Weights of a small masked image model.
Training: adamw at rate 0.0022, batches of 384.
Rows from block 5 of the encoder of a small masked image model, named by matrix and row number. Rows with one number belong to one neuron. Each number is 128 + 24 x the weight over its row's rms, rounded and kept within 0 to 255. All counts start at 0. After the name is the row's rms in percent of the matrix's.
After each neuron's rows are labels from the 100 images, of 14848, where the neuron reaches its highest value: "colour at peak" is the nearest of a few named colours to the mean colour under the peak. Only what is clearly more common there than usual is listed. The data: telescope images of galaxies (Galaxy Zoo DECaLS).
# fc1: MLP up (encoder.blocks.5.mlp.fc1.weight, 512x128), inputs 0-63
# fc2: MLP down (encoder.blocks.5.mlp.fc2.weight, 128x512, transposed), outputs 0-63

fc1.205 116 [102 126 128 191 111 133 101 144 148 156 113 163 121 128 145 135 137 125 126 159  92  97 142 174 131  69 127 177 133 147 139 115 106 128 157 118 126 113 131 119 122 175 128 178 134 137 205 109 123 121 124 157 107 101 125 150 127 111 177 125  88 123 139 143]
fc2.205 106 [121 151 151 129 181 129 130  93 119  98 153 157 134 155 130 136 169 151  98 112 101 137 103 134  84 138 158 100 107  85 106 128 146 116 154 158 114 146 156 140 113  91 135 138 105 136 116 158 182 120 137 131 143 151 130 122  88 123  97 128 150 146 134 149]
colour at peak: brown

fc1.324 090 [120 144 140 136 155 129 102 133 128 116 109  96 140 145 137 163 141 174 118 124 122 140 166 128 145  90  84 131 134 120 129 113  99 132 145 146 135  84 149 140 147 158  85 154 137 144 141 197 149 146 108 187 108 135 135  99 137 112 150 113 103 130 128 145]
fc2.324 114 [134  85 101 152 104 136 163 100 118 166 121 149  95  82 116 127 118 104 127 153 165 121 122 153 150 143 132 145 129  83 117 177 119  64 147 167 123 100 122 140 163 125  99 103 125 148 123 143  88 118 134  91 139  85  98 135 127 111 149 138 134 157 143 144]
colour at peak: brown

fc1.245 099 [ 83 125 132 117 149 119 142 125 133 134 126 156 141 156  98 146 139 120 166 147 112 136 129 150 136 126 148 118 142 132 144 112 109 148 149 116 178 149 124  94 153 113  80 142 155 156 134 204 140 152 143 145 180 107 130  62  92 101 155 171 120 162 138 123]
fc2.245 119 [110  81 112 191 114 148 166  82 128 158 114 179 125 146 125 128 166 144 134 119 125 109 133 162 150 129 139 138  96 116 117 139 121  91 134 171 110 137 156 146 162 155 105 131  97 132 114 160 139 103  95  97 136 122 117 135 135 151 110 104 133 150 130 124]
colour at peak: grey; brown

fc1.32 113 [151 129  92 147 157  92 171 119 155 166 147 140 135 143 149 119  61 112 120 125 136 135 133 116 161 126  82 139 151 115 128 135  88 165  96 146 140 127 117 128 142 133  96 112 154 116 171 152 111 124 136 114 114 119 125 176  92 126 142 108 119 161 143  98]
fc2.32 136 [161 132 155 107  96 119  99 142 110 116 123  85 123  83 137 125 124 106  95 147 136 154 133 132 104  89 104 199 130 144 125 122 167 144 166  75  97 126  82  88 102 134 167 122 115 125 147  91 121 115 149 126 106 129 146 170 140 178 100 168 174 105 130 100]
colour at peak: brown

fc1.160 120 [161 153 140 116 123  64 165 127 122 167 132 139 124  96  89 137 105 111 162 127 168 115 146 152 156 144 104 164 128 146 133 119 147 154 129 119 118 126  92  87 134 161 104 120 160 121 101 135 129  76 174 103 166 140 127 137 164 145 131 142 148 154 127  89]
fc2.160 157 [142 138 111 143 117 143 106 146 143 155 114 137  91 119 148 123 155 107 167 137 135 154 106 106 101 151 174 114 129 119  76 110 104 138 115  93 132 114  84 128 162  99 120 132 123 128 142  92 100 135 148 115  98 156 140 112 161 101 143 132 125 103 128 154]
colour at peak: brown

fc1.226 099 [140 161 125  81 121 103 120 158 136 137  93 144 131 116 124 156 110 131 136 121 156 128 152 125 131 109 141 186 145 137 137 117 146 107 132 148 119  97  96 134 134 134  95 105 108 137 122 132 117 117 139 123 111 109 128 152 132 112 138  98 124 171 165 147]
fc2.226 074 [182 137 105 164 156 146 162 126 130 109 135 161 140 152 152 122 130 129 177 132 135 158 133 130 126 133 144 152 126 108 149 159 157 147  99 151 137 129 110 121  84 162 145  95 126  97 167 121 141 100 123 107 129 145  95 161 147 162 120 125 121 165 107 143]
colour at peak: grey

fc1.475 134 [105 143 160 148 130 122 128 127 125 123 142 113 137 169 140 130  98 147 125 136 172 142 156 173 125 134 117 151 117 134 146 139 136 112  95 145 153 109 157 112  76 178  86 138 169 131 109 140 138 152 122 150 134 131 142 142 169 144 166 121 107 153 135 109]
fc2.475 147 [140 145 123 166 135 143  88 168 148 140 113 139 123  81 117 129 138 120 152 153 123 104 121  96 119 118 139 137 120 120 133 112 153 133 123 126 156 127 139 139 138 100  97  92 103 111 112 106 102 169 147  99  97 141 155 124 138 104  97 116 122  77 153 214]
colour at peak: brown

fc1.163 114 [101 127 121 125 168 134 120 135 105 122 128 120 126 129  86  91 131 132 138 153 127 179 136 139 139 102 127 122 128 129 142 115 108 115 139 112 171 127 172  85 141 162 108 145 201 121 133 201 126 121 123 141 157 132 121 114 117 177 157 153 108 115 139 143]
fc2.163 126 [120 108 112 165 156 123 175  87 161 140 139 170 108 101 109 130 168 126 112 135 139  95 124 163 149 164 166 118 127  57 117 162 169 112 119 163 131 135 127 152 135  98 116  98 106 148 125 149 146  87 149 105 147 100 117 164 143  95 106 143 164 156 113 157]
colour at peak: grey

fc1.306 114 [115 152 129 122 136 135 157 103 139 159 115 156 150 161 178 108 112 117 158 177  79 128 115 181 154  86 155 116 130 177 166 119 131 114 119  89 130 123 160 146 165 163  87 167 111 157 125 184 122  95 143 154 121 143 136 101  93 131 170 142 157 127 128 136]
fc2.306 115 [133 114 145 149 122 122 124 125 115 113 121 154  68 128 139 128 177 127 139 158 162 115  92  95  95 144 157  75  87  98  99 138 116 130 129 107 130 125 136 147 133 136 128 135 111 121 119 126 112 126 134  86  86 157 138 148 135 122 124 112 142  94 132 151]
colour at peak: brown

fc1.90 112 [111 120 106 163 144 150 154 116 126 161 119 140 118 122 138 118 112 134 138 116 123 136 145 138 153  68 131 181 117 109 142 137 149 103  87 133 151 136 105 125 133 165  93 116 171 160 157 159 126 119 150 144 148 136 118 119 115  77 188 133 100 130 153 152]
fc2.90 085 [122  89 159 163 139 153 117 139 131 107 113 113 109 136 169 141 163 118 100 138 122 112 152 115 128 137 153 170  76  98 154 142 110 117 131 128 147 106 120 156 145 126 136  91 143 112 147 110 118 154 134  96 112 144 152 106 148 162 101 115 125 144 121 120]
colour at peak: brown

fc1.108 132 [114 165 160 151 122 141 142 115 121 154 144 137 166 153  99 137 123 118 131 127 110 120 188 151 124 169 115 150 148 198 140  75 154 153 102 105 121 150 171  85 112 175 121 128 173 116 104 133  97 155 135 149 123 152 123 149 107 119 143 121 110 156 135  99]
fc2.108 122 [169 115 119 132 162 145 100 160 132 150 129 171 113  92 131 157 123  85 158 152 108 115 115 118 117 112 119 142 139 129 126 164 120 152 151 144 157 151 132 143 123  77 164 103 108 123 122 106 137 170 160  65 124 135 154  91 143 141 119  88 139 101 133 139]
colour at peak: brown

fc1.326 110 [158 118 131 116 125 147 122 147 155 153 113 163 119 121 116 224 119 101 127 155 121 110 115 149 159  93 122 159 118 147 139 121 157 180 159 120 139 127  85 119 106 173 148 152 132 156 149 121 119  95 140  98 127  97 137 145 128 125 118 123 134 103 157 109]
fc2.326 117 [120 125  97 131 192 117 135 108 119 155 137 176  89 133 124 109 159 147 176 144 140 148 123 152 111 108 158  96 106 104  93 145 105 127  98 158 148 103 130 126 138  87 110 139 153 115 121 133 146 119 143 111 128 110 130 142 136 138 134 155 118 147 123 136]
colour at peak: brown

fc1.409 105 [136 144  95  99 128 159 102 158 149 109  90 106 119 161 152 110 128 167 118 145 146 142 152 122 131 140 107 101 121 135 147 163 115 122 124 103 198 143 127 124 148 105  93 111 177 150 109 155 128 164 156 165 145 133 122  50 131  78 135 133 130 131 157 111]
fc2.409 120 [127 123  83  88 149 152 136 164  99 119 155 129  90 119 114  75 104 136 141 130 145 136  97 141  95 125 142  87 157 150 129 129 105  84 157 130 118 125 114 170 128 123 153 122 187 141 129 169 134 158 108 146 134  96 138 107 131 109 198 147 128 109  93 115]
colour at peak: grey

fc1.67 016 [108 178 125 130  94 123  98 137 121 153 130 112 108  96 139 132 118 145 123 139 147 125 175 135  98 119 128  77 140 105 133 117 127 142 113 150 158 101 107 109 140 129 141 150 144 120 112 133 157  99 118 142 122  92 137 117 130 129 111 101  76 123 161 141]
fc2.67 025 [124  81 130 112 143 120 148 119  97 124 138  84 121 101 154 123 119 115 108 101 149 134 111 114 107 128 110 155 101 120 119 114 128 110 133 141 117 122 142 120 132 101 120 103 127 124 120 134 112 163 110 143 118 146  95 135  96 136 161 137 159 144 111 132]
colour at peak: brown

fc1.328 080 [136 127 119 196 152 114 121 161 159 151 155 149 120  75 120 125 103 138 128 140 167 137 104 145 123 143 137 126 113 140 163 130 102 122 150 144 152 147 144 168 149 164 110 127  97 113 141 115 140 159 155  76 150 141 159 127 107 158 137  98 175  98 138 150]
fc2.328 052 [126 133 108 100 132 161 136 145 131 128 121 150 145 124 115 164 118 131 117  69 142 169 107 124 124 145 136 134 143 136 133 149 145 122 151 151 149 110 134 163 105 103 144 113 136 120 124 132 137 159 122 162 123 122 150 108  94 133 151 135 144 154 134 121]
colour at peak: brown

fc1.347 095 [133 141 156 104 121  92 116 164 176 141  89 124 132 109 125 125 126 114 137 174 106  98 136 107 124 113 133 157 107 125 163 123 173 163 141 111 118 149 119 148 134 133 102 142 152 107 167 118 116 119 167 115 128 143 140 154 122 142 121  77 111  66 160 161]
fc2.347 105 [150 123 124 182 151 104 122 126 116  65 136 141 102 181 167 117 147 120 128 115 121 114 119 118 146 119 154 128 130 138  99 157 126 100 120 150 152 128 119 141 110 156 148 103 100 119 153  96 133  85 135 137 104 154 123 118 170 161  89 101 111 166 115 121]
colour at peak: brown

fc1.12 100 [ 98 150 136 114 133 124 167 110 127 156 132 123 147 139 133 115 110 134 171 147 133 137 147 202 137 134 165 160 132 185 167  84 134  91 119  96 109 130 134 110 136 147 115 129 155 151 102 145 139  77 151 130 161 150 121 104 123 119 167 157 162 143 130 106]
fc2.12 083 [130 165 122 139 138 116 128 134 152 170 109 165 118 111 115 109 160 125 155 108 131 160 129 100 145 133 143 143 128 139 110 127 120 170 160  89 124 129 130 109 173 111 147 156 158 114 156 111 105 122 134 100 108 154 122 127 137 128 125 144 146  80 117 158]
colour at peak: brown

fc1.235 021 [121 149 123 143 169 134 122 113  93 168 124 100 128 107 176 143 120  54 129  92 127 124 186 130 173 123 135 125 118 135 186 106 169 129 144  81  98 155 140 110 122 116 140 130 111 127  97 122 104 130 112 130 126  93 140 115 101 130 143 112 136 160 140 101]
fc2.235 038 [143  99 152 133 110 130 134 115 103 101 149 100 151 131 132 104 140 134 146 143 143 151  90 129 138 164 129 145 167 135  97 144  96  99 121 164 180 133 115 142 112 201 134 154 150 132 162 109  93 129 112 132 126 112 108 123 136 201 121 152 133  87 132 129]
colour at peak: brown

fc1.302 092 [178 122 147 145 144 108 111 139 139 110 129 157 145 100  75 170 133 128 128 152 159 127 125 127 127 124  96 124 118 146 147 131 126 192 135 144 147 124 168 101 110 122 102 123 113 103 118 134 116 127 151 119 123 116 121 142 126 148 121  91 150 160 142 117]
fc2.302 102 [116 161 124 125 132  98 113 111 143 133 148 120  76 142 200 119 146 115 127 153 127  79 129  92 116 114 143 164  65  99 116 121 120 130 102  86  89 120 166 125 139  98 142 137 149 122 153 121 131 137 147 103 105 158 131 116 128 117 144 141 127  54 120 119]
colour at peak: brown

fc1.244 122 [114 167 149  93 127  88 155 141 156 145  96 115 137 160 119 119 123 141 160 147  94 109 149 142 120 184 140 140 166 177 133  79 168 136 127  92  86 111 116  99 173 125  86 135 156 121 119 141 118  95 125 121 145 133 126 134 117 147 123 144 151 122 150  85]
fc2.244 111 [126  93  73 163 144 180 112 144  96 108 147 136 114 128 118 122 128 122  78 132 117 201 134 138 100 100 126 124 115 100 131 129 109 114 102 115 140 172 138  93 128 135 172 143 152  82 155 101 126 171 160 119 162 151 128 118 114 135 133 133 114 101 125 153]
colour at peak: brown

fc1.271 113 [158 121 170 166 109 107 145 107 162 159 123 172 149  86 117 115 110  74 148 158 140 107 119 143 156 156 136 181 179 147 134 138 137 116 166 118 119 137 105 139 183 131 101 140  85 149 150 128 124 112 165  87 125 104 117 143 131 161 153 111 146 132 152 134]
fc2.271 083 [142 129 142 149  93 118 152 100 159 132 131 137 177 137 127 170 125 140 144  86 150 157 154  99 154 174 112 129 131 162 145 124 134 162 153 147 100 141 137 105 132 124 133 103 115 131 150 149 166 133 149 156 150 143 125 123  85 134  93  94 137 172 128 117]
colour at peak: brown