A small masked image model, trained from scratch: encoder arch vit.
Rows from block 6 of the encoder of a small masked image model, named by matrix and row number. Rows with one number belong to one neuron. Each number is 500 + 25 x the weight over its row's rms, rounded and kept within 0 to 999. All counts start at 0. Numbers have three digits each. After the name is the row's rms in percent of the matrix's.
After each neuron's rows are labels from the 100 images, of 14848, where the neuron reaches its highest value: "top examples" is what is common among them. Only what is clearly more common there than usual is listed. The data: telescope images of galaxies (Galaxy Zoo DECaLS).
# fc1: MLP up (encoder.blocks.6.mlp.fc1.weight, 512x128), inputs 64-127
# fc2: MLP down (encoder.blocks.6.mlp.fc2.weight, 128x512, transposed), outputs 64-127

fc1.32 124:528491487511535518529434471461503499532541453494500498497532494480517518531504549464508531476522489508549505562463458519489483535488505475485487483493502504520472489549510520530523502512527526
fc2.32 083:483533482514493535461533463499534552510461507489495503517485507512503466495494518534513508362499519546526462499483504494469529491514516538538509511476514549505496517488504506506491492464498477
top examples: shape: star or artifact

fc1.212 028:516519487507533526446486511563500492556471526510517496499456519532524501491483509519504497499497510527497515514451503393490516484520507484495555519509544476529518525516474513501516523505480523
fc2.212 073:495513482484444530540511548494516451488490491524504486482491472527498509530534452449520478533492528441500517483507499523513510502471486528492524467505497512490500490498490524533510471490516456
top examples: shape: star or artifact

fc1.150 023:470489467476492481456483456478516496525476480504480475518483500447509514498457488487470490501473550477493516509508484483524445490516486534491574518519499516506515458528491501542514488525517449
fc2.150 039:480452555465504582541507536485488475501477505504510488505477501498480462467495527504538502522505556477507521447485503497496513545487529472507481523487469508541476495465499520545464516503479520
top examples: edge-on disk: yes

fc1.397 078:496520531488496513507534491493468478503513527517513502469477544515495520481554540525496513454487485535444511500504512507508465526517466515483456523502529528480453495523529551470473515507453500
fc2.397 067:496488490489502500507492454521503507495497526518509524532468511472487485506492521471519507308476492496497485512505515504468506510493501487539514509511484478507505476494500514506473508497525469
top examples: shape: featured or disk; edge-on disk: yes

fc1.345 105:513486501528525494476513503537528509522513487519505521561489486523490506495448529532540507506483497509483469521508516473447478478548484497538502498485454544508534488471477501509482498520545493
fc2.345 102:507486494485497488517543613477504473491481520503495498495498508491501485508510473487522477674499498517516501486500483508496505518433500501466513520494503490463496505509497496492524478496472493
top examples: shape: star or artifact

fc1.253 017:538505484522469465513502534460482523501536494498519519465464483497482495492454532496548481491509487463491496504512496528480432549464513470513484468509487473550497464481452528460529503535465509
fc2.253 039:515487497511509537493483495494482509549480517505516476506502519409509458500470488545503561489491470533502496468510467477514481507519507504481458538520473456477479498521499511502485519539451502
top examples: edge-on disk: yes

fc1.205 059:467481511508514480526492504537491527555513512494525510530463512532510538471474495535517497494547535518459485524477501470499504490548519529503523491506473492524522506497492508501510497502490539
fc2.205 101:515513527461454504527525580505506491445482526524484498468505480474495454547520499472503472566490489490523528442497478523506551527439502517463522503495531523457489501505488495507505489496490498
top examples: shape: star or artifact

fc1.115 117:490461501487485536503482475521513485517538505467513492489474489485524550496507481490505500483495489507485507533540508474488455527541508525447510508468491506533509497537509515520478493519509536
fc2.115 090:472514508471503483540511436488471500481496526478479502493482506508488494535503512506489543348527513498483491502496531493506526491476498536527518475510515474534466511515506505488518479501490513
top examples: roundness: cigar-shaped

fc1.21 162:481511454468501510515543493520507487535510499497475491488468498474513569458509542505472553478497503506453466523542531494505479532521501498471478491506517479532469521517485475492471453490510468
fc2.21 177:508495514521521436492496480521505510515513526510496496517519547469491516479486508505527520469506467449499489510504466502479486440517529500547492509497493472482508481496496488522423520512510513
top examples: shape: featured or disk; edge-on disk: no; spiral arms: yes

fc1.419 024:469506531483505491506493483492492475446496496503498526522567484475530486482488524470475532503518495523491468513471518503508488507520416504507497463523506517484484527501523514485497558473470507
fc2.419 043:455475479478493517467503484465501546525493490526521485516461496475521509491478510528453495495507509514510493523531505456496507529486587488477493533487490495457503506489519501509462488488476546
top examples: shape: star or artifact

fc1.337 110:499496532464470518516509467451551469498540526495475483490483527509501552486503476484499459472519509464459486530552519516515478538546513519460514470512491509528490541520478483546494497531510500
fc2.337 076:501481506479506555531518501526487515504486504507514495513479491521475504504511537492491525340494472501519495500512506526484495471475472506519518513467512520497508478506511496499493509475504506
top examples: roundness: cigar-shaped; edge-on disk: yes

fc1.355 134:505474509487474526510559490514516518511502526505472487508487533524505536498537561508477522471500474580464513526517470497472500529489464530475528500473540492489458513521506506505475468518501508
fc2.355 088:478501485491526522514504448492499451535512508519499500500487524486501487461484480510519477372503533490510524485528531480474497473535526519519501530499499524502523494536503485520558511495462506
top examples: edge-on disk: yes

fc1.386 024:466545552537508457511518490482520503480506499476487530521570480471519516499468500504505545507521515507472501489537530526511482513488480505469445468491487499458485486529504515503528455481564495
fc2.386 058:531473487485556516506493465497504560511504514484508518499467530479500485496529500547488533488517481546505486515480473510505485521512542451525473544507516502522499504466511496474481519525471530
top examples: edge-on disk: yes

fc1.47 104:541504502489457507535547478519538493522513505484482480490501514541501533523556535507470502477480470560479516547529477486497498512506449529492501492473529483486462515537506496521464456512525506
fc2.47 078:460506524493533508501517447499515442486512527473483506532495519471505481463468482521484487339509485481521474513523542536470497469517500496536515542478528476512513491512500516548523510492503505
top examples: roundness: cigar-shaped

fc1.382 145:544498507498475486500542475526490493527497531477483478465472537518511540512534536476486561475498512527450515519515472529517513513478489530484505499499528459487437558528512490495483471487504495
fc2.382 139:469487510492527501501549491516518454501499525496488490525482503497493503462487468543533439441485508509516454501517511482481507511506550521513519510489501529521547494520505540540556507500468514
top examples: edge-on disk: yes

fc1.357 156:503505483491519482501491480469469516504488507457469484465500496519540537560523483449447542480545550485517483518470510503502489521497482518462488462492514458544472518526488494479506498454531476
fc2.357 169:454474485517520509471561477524533473507507489502506512520504453491494492428493453533476478474490463470514464528569511513459469497520475512499494508477486505519519491527471506539513475465461496
top examples: edge-on disk: yes

fc1.350 128:503526496479460479526489489486526525487495487456477485461492514492529536507558445475458471490520487512490481506526524478514499530497544508463535507519513467492471523473504472533480432506499493
fc2.350 093:547494489506496525510532455520525459490495498487508523505504515497497489518505484490484539363493475491516510482481490499467479515520489491474499509486474524528496484508496534521500512487518479
top examples: roundness: cigar-shaped

fc1.175 023:523497542470519481537509518482520510453516497481511517528475494486494500528501498486518522506521538509470480511540497563505524516478495526495441512526460481470491499502502504525548463498504482
fc2.175 059:518490453507525508514500479468499555560504513486498515498481511479503473481476532529489530485513461548521512496485493497505487506529519440513474554505503480508497507503509473472502537534480544
top examples: roundness: cigar-shaped

fc1.456 168:498511464485548464518541484465481529520523472480474483521456510453515507514536538492480546480512500508507496547467460492491471537485506480459487480531502482524442530522481512493492519472535479
fc2.456 163:452491503505483503490540498504518482515506520521504499514484478522489508488498523488523447459468477523533467525558496489483479506499462511540496505503476505471525498521486508524510460496466493
top examples: shape: featured or disk; edge-on disk: yes

fc1.301 141:460497479454495521501548476466500473510530488547474497490442504512524531504511536497491489473500506454497500513530494495507443506512502489477486458532478508525478529540469503502503510507472474
fc2.301 140:484497500509455539495514520533474496495483540512493513511515491560490493476512492465475467422490511527512482531524498515509488495474458504527501514484515469515506507505493526530512471499494515
top examples: shape: featured or disk; edge-on disk: yes; roundness: cigar-shaped

fc1.401 159:493507480460447462503514482478507472482486492509478472483457549488525522539463506469495514482513525474489462474508514504501496527517510503489509466508523469463492502518512458527519463492510529
fc2.401 137:504491509507558491532504486521495505513496431510513496566458488478490508500499479526483538427502466507492554489467494492497488474485518483468511492496502511548523488503498492488512551502525500
top examples: edge-on disk: yes; roundness: cigar-shaped

fc1.502 118:499483501490462514498482484532465495490529526516441458498482517524536536528500511469485487480535519514520523476480503492547512502497525544486486527548534466513472544514510499526490467538498535
fc2.502 118:493529496481533501499542476510520457476550493483480501530478498505489487454536503516484532437495476519486523503496472508489488513500480496480539501512497529538509511496475532492528534518516467
top examples: edge-on disk: yes

fc1.468 154:468501526477476490504488490477478508488475496507498488496446512497519538533514485536485506483526526490470491478497515475510476513516541466452529460475532494497461477499522507523477511482466512
fc2.468 147:515519508521496519508500504519524493523459483539539524517491496498489474507506463510524522437480498501487570495521493433456479515541492496480474508481496525521497465476509507483523497504521470
top examples: roundness: cigar-shaped; edge-on disk: yes

fc1.124 080:510452507503468581500490465510520494498545504484476470501499497465540552501502483498522512473499498519549523549481530441476500532507526503485536501502498515518504514535511510546477479515502514
fc2.124 072:486520488512497471511506450460473471460511519501508503515496504523486518510514514478485543338525493489517484490535504516490499480487471512527505509525513471533500496495488517511502515500500511
top examples: shape: star or artifact

fc1.14 107:491498493489506501503499498533501488523495466488492476485494532471507559526535513506521479479524497536513523562495480475508456526493524510455468487524511524490458482522504501488484475491495527
fc2.14 087:555505542509476485520505487527510496492491540504518516503462490540473514510486527477500525365506517500462499499490516496502511474527512512506497497509464549497488483483500503484533479499518499
top examples: shape: featured or disk; edge-on disk: yes

fc1.494 028:513530504452505471475471520554508535522509509498533469501466510512533517494510527509498505495518505495495467517489492404494480473489493493508521514501506496532526521523493504491530536493478469
fc2.494 080:485505483529479528529509529489509449470490504532486508486509492526491482549508465463527499526481530467500526449484492502515514502482482539486522486493499509505512506506508509519475494491506488
top examples: shape: star or artifact

fc1.328 114:521530484520509489475522504500551509516539475509512513565479505488493497510456525512529506507475477515493475504498524478442489477542506462540509496476477535494552485483483494516498508520547470
fc2.328 107:499490481489482489492520612486493457497495522502493500470512494510495510480499476518503495687504518502485508505518486491506502524462511535493490479500502499490500500502493510468511498489470501
top examples: shape: star or artifact

fc1.110 021:546469516509519471528523456477528531559505495511503494487482513545493485487507461540483483506481524515477522512497529460515524523482467492491499498479525510500499464532479517518534529480522529
fc2.110 045:449505492478518536524508525490523467466489511532495504504508500488490492499520473464542538510508539510525501499443465531518484490511479513539501525507488474514496508487522503521457469481494460
top examples: edge-on disk: no; shape: star or artifact

fc1.432 140:493490534458491495459520476503545493476540490492434487498478522490483542466517508506494475484501511468464481554534554543511461519507442471491513511547480504483505544493468485518472513532532500
fc2.432 142:543483508564480535478522535524495531520431507503532511501538506526479467510461501487508514451496508518542499505538466494477493483459473506548510538450529514504538464507497501483512527478499509
top examples: edge-on disk: yes; roundness: cigar-shaped

fc1.140 112:487472535470484507517533458491520510509538485540464489515478524520511591470522490520505459465505516496451508500543528493526458494516504521500523508521483508490471520517464476522508519507490508
fc2.140 069:528472522506466542522507472521504518504506502480504517523537485522494472509496479495506504343519502537534493504534492491478521496492494503534504521467520499518513502494469526516499543493528505
top examples: edge-on disk: yes; roundness: cigar-shaped

fc1.319 025:516483524479508491521482503518517537472486498497528477511492509513501540522525515514469510498528417499488521512536536537499544510485557525520475511485486480485508497531500576525508503485459499
fc2.319 051:505508496544545515490502496523505543489508527507495500490501498524491527501499506467502483484500504529512476482434460503499480464510473478511488507530498472507505505535520453454518490493520498
top examples: spiral arms: yes

fc1.118 130:516522538511494513497479500516478499517457476532538515469482489484482495516495467506508504483509531516502539472511524474513494539501521519444535497479540523515443452492563527483500534499479500
fc2.118 198:509535523515502523481502545517521473496482506551521516517545509493481500458499464520536477471464499513517536521542532481482477506528492465514463513493476525456531477449522481499556493517519490
top examples: edge-on disk: yes; roundness: cigar-shaped

fc1.323 154:482528495477460518528480489485492528467492539481522525452494524526478509485501459506476450497501471460541475511570529530519464532503449547499516513496482460510478512536465481535499498491502495
fc2.323 167:475482540550487505459515473529528549501462484514513505498507456526505484502495501547525469493494505588552497516492462471485515534533497503537528504479479534471546514470497562484499523492505502
top examples: edge-on disk: yes

fc1.374 113:518511488508441534510534463484501519503514524492460461515531561511517525515474549501508517471499499528504489507493517502495534504491478546508494464496535476473468521533518488541492486510513525
fc2.374 088:461500533456523518522493457520472450489507469531514487515471483496497510454518489534476475371481496507527526492513502494497457505483526500501528469497495496539521499499499511535531546502495462
top examples: edge-on disk: no; bulge size: small; shape: star or artifact

fc1.144 113:461522498483507518514476495491470492471496489483492484471511510452517536487550483477474492495558501457502500504517510493523463487463506494485507479536505501516466495499511449531457500488491534
fc2.144 097:571487512551485513459503460492524508540499494488507496513532482525492491516442539473500535406471489548494480500506497483492498487550464498516494507489483575486507494504500534482537498499517471
top examples: edge-on disk: yes

fc1.259 034:576494485463519478480496502529492523516495503504489521517477515560520512491500494521535518498507498519475479512490505448491496521504511492519546538499495502547520487502516476511514507521498519
fc2.259 083:485518490500473499528513572481515478441492516512496483476510480490492515539545463462511484538501546480533517446457483533515504482466485536491504492506512528493508493526511517497528496526488471
top examples: shape: star or artifact

fc1.388 165:534478486480498544527523472499483496502499526478482477452522531485518514524502494514506502472531505507531540520488500452506544510485536523456533525522521487513469481527515496543489492502506556
fc2.388 154:510535474523524458516477507484482494500512489507495496515483498510503471532516498472504536473509509489462551510496468467500499478506515508490514501500498512545490499504504495470523513511532497
top examples: shape: star or artifact

fc1.87 137:474509500489471526487483501481496496465477485464480484480504506476512541504538494455490426494508477525535501510513479513525485498490491527466514541516506474457486496499520530550482472499477525
fc2.87 127:571496471508489514512546470520555471531506489497515511529477506523497486507498528482505536414504489503496507501462489474487508522517503508505496498494487549514515508490488481476523504506518474
top examples: roundness: cigar-shaped

fc1.314 133:514495480507513498546462486497485521475526467456508497519505515516494541502540506471473500482513461501524530545532475548494469513503479499491523480516497469503462487551503501498479468501530523
fc2.314 088:536517474508487487477514462453524491506489528523507515481545525509478484517469522491510513360502517475525480499504514467477509450546541497558491509494496527476507495509497489535505489505512519
top examples: roundness: cigar-shaped; edge-on disk: yes

fc1.315 198:497535486463530498536529486496501508506507458474484489521475504475520504518546492471438546482516475482466510501479479511506474523471511492445501470504525450558454512530518479532498495515526472
fc2.315 225:527500520521475515489498487485518479474492564512525501487542482541489495490458528497536470474483499515527475488513526506503513485517492509569488495491467562453549493504503527486515500496450537
top examples: edge-on disk: yes

fc1.484 166:498522482478472499497547478529485459525491489481480474496473545513500548511519525447495494480506525560510489530505505514484486494506475498481474515492549494453480517509490448516532447483506495
fc2.484 106:490512528493516489481517459521493463503490482494501490514518512459508478477549497571475514387530502484488563508518510509479468470491518473498510543477524517520526482517490471472479537497494460
top examples: roundness: cigar-shaped; edge-on disk: yes

fc1.163 042:505491535522481508474468488475499469458525477505539495509543517473501519539520506467463489506553487490472525520543542519496496544490468503489458485488489521462509492492509476525456475486481527
fc2.163 088:494497500488521477462475454480498567506502505466486496526500489480516483489465521534484531443487467549521498513506512472508497486509509481494482533496508528502505500508515439466533513502517517
top examples: roundness: cigar-shaped

fc1.295 076:508472553496512470498532459472498542496520495525501493494512495503512537483506522498486537450514495482499528508484541542475474507502487509537489468496491516493468501531484469489516513489475498
fc2.295 068:548515510506482492533501454523503540487482513500476489505499523503492495544508476488513506313493515502498508501501522535494500490506499497507512518483494473508507486512480473514492508497538510
top examples: spiral arms: yes

fc1.353 173:454511490483525487490560463515474506549524487492480481522463516476507496526516508537480547472511478488484456531528526501497467519474533485478522445501519466541492522524493501525505488508488472
fc2.353 166:528485551541491503472483500508502521516489508524512507472548491508493540486504490496522453439507529503521520488481483538512489496521477520521491540512458531446516479477485495448498488467496514
top examples: shape: featured or disk; edge-on disk: no; shape: star or artifact

fc1.164 176:544493513532476498480455471502543531522533493511469490529530534559521515500465501499505480459493496526486505488517479482483527519537495494519485504467478515489526490514488531515511490519529511
fc2.164 160:491502526493514535481530483477518510509496492529496492486516496515492499462514548531520450439484503540574478518491513486485520513529490495518536517513481573469507513513499510467533508498476497
top examples: edge-on disk: yes

fc1.100 152:500500523528531513484518482478498516504454495483517509502501508473501493502552447515449500472525509491494499484489481534486496536452508480470521462457525451556480468528523523501515525469516498
fc2.100 126:483517475471478547492509498458506488479512550480499504499531510480494519462491507512528477455476531473508454527562511505486492525509500527527519514512483543480487523515484494514521523511499498
top examples: edge-on disk: yes

fc1.489 024:539513501494523475459521500508516520561502522511516548513500546542532484481474465506543489502491529508498489524494503442503537506498523508494528501511514500546526506505491492487495459488511492
fc2.489 069:464503464526489542573521537493495454489486509538503497483491486514507489531552484452538472530492510475525535466469483518518512488482487526503515526490490506504497504517512519546525490494515479
top examples: shape: star or artifact

fc1.336 021:511515500495515489468472508527511506494493515484539506492453541541467520502499469522469474509527477485480522504493525433504520488447530471513489528502496512496487491474469480510535487522476513
fc2.336 041:545524512539452477500500506488472445510497503500515464512521469505486506511544489459518528500469529520501503487514482561495514492522534519470459482491507496485488486527500467515526500491512494
top examples: edge-on disk: no; bar: no

fc1.30 172:524474475498511481507446482470489511537518518487511518493483512496495513548526508475503507496522479439457512501546475525492488489476483519495495480506486463512485498561487485482479486503458489
fc2.30 161:513536468537534492506480509476504551528512486533492489558514482510507445513464542492500536458484487490482511498486465478483534463520499474550496452510509490524510500491500467501492524502530496
top examples: edge-on disk: no; shape: featured or disk; spiral arms: yes

fc1.387 021:528507467503524533447492516521544524540522503490473495510557517517505517501489562521478464504525461460490501506489512469497523531528523516502541533481518470508508520508519474529507539490515483
fc2.387 056:473486431476501486543514511496490492478491496482493512501473489512494497501473488479512545518493594521498512501446511483514504511481475528504500497510512534504532508540485521523493493532504476
top examples: shape: star or artifact

fc1.334 024:581533460517484455555496516464478535541505497512497504510515521483536503482506501492497457503503546504511515502510525518515457460479534502486542488522513481502516497521498540544514508525537510
fc2.334 044:495523578542475494468496521488503492482499506504470506481474514481488481525514473450531510504472474474491489438526515449499499523496475516482512507488496565489470491524491471494529509515494521
top examples: edge-on disk: yes

fc1.460 018:494492480500503514478491490515517444503474508513485469498455474516518494481511545500474513510513458501492458542526483481516517527486588480492511524529496501521515486516478445465534517482502511
fc2.460 041:463491479548508548506509515463472478470479500530526503496506495434492477485474500491513445515511542511487520471501492498509512478483466497519476504503482480495484509501476547541480506516521503
top examples: shape: star or artifact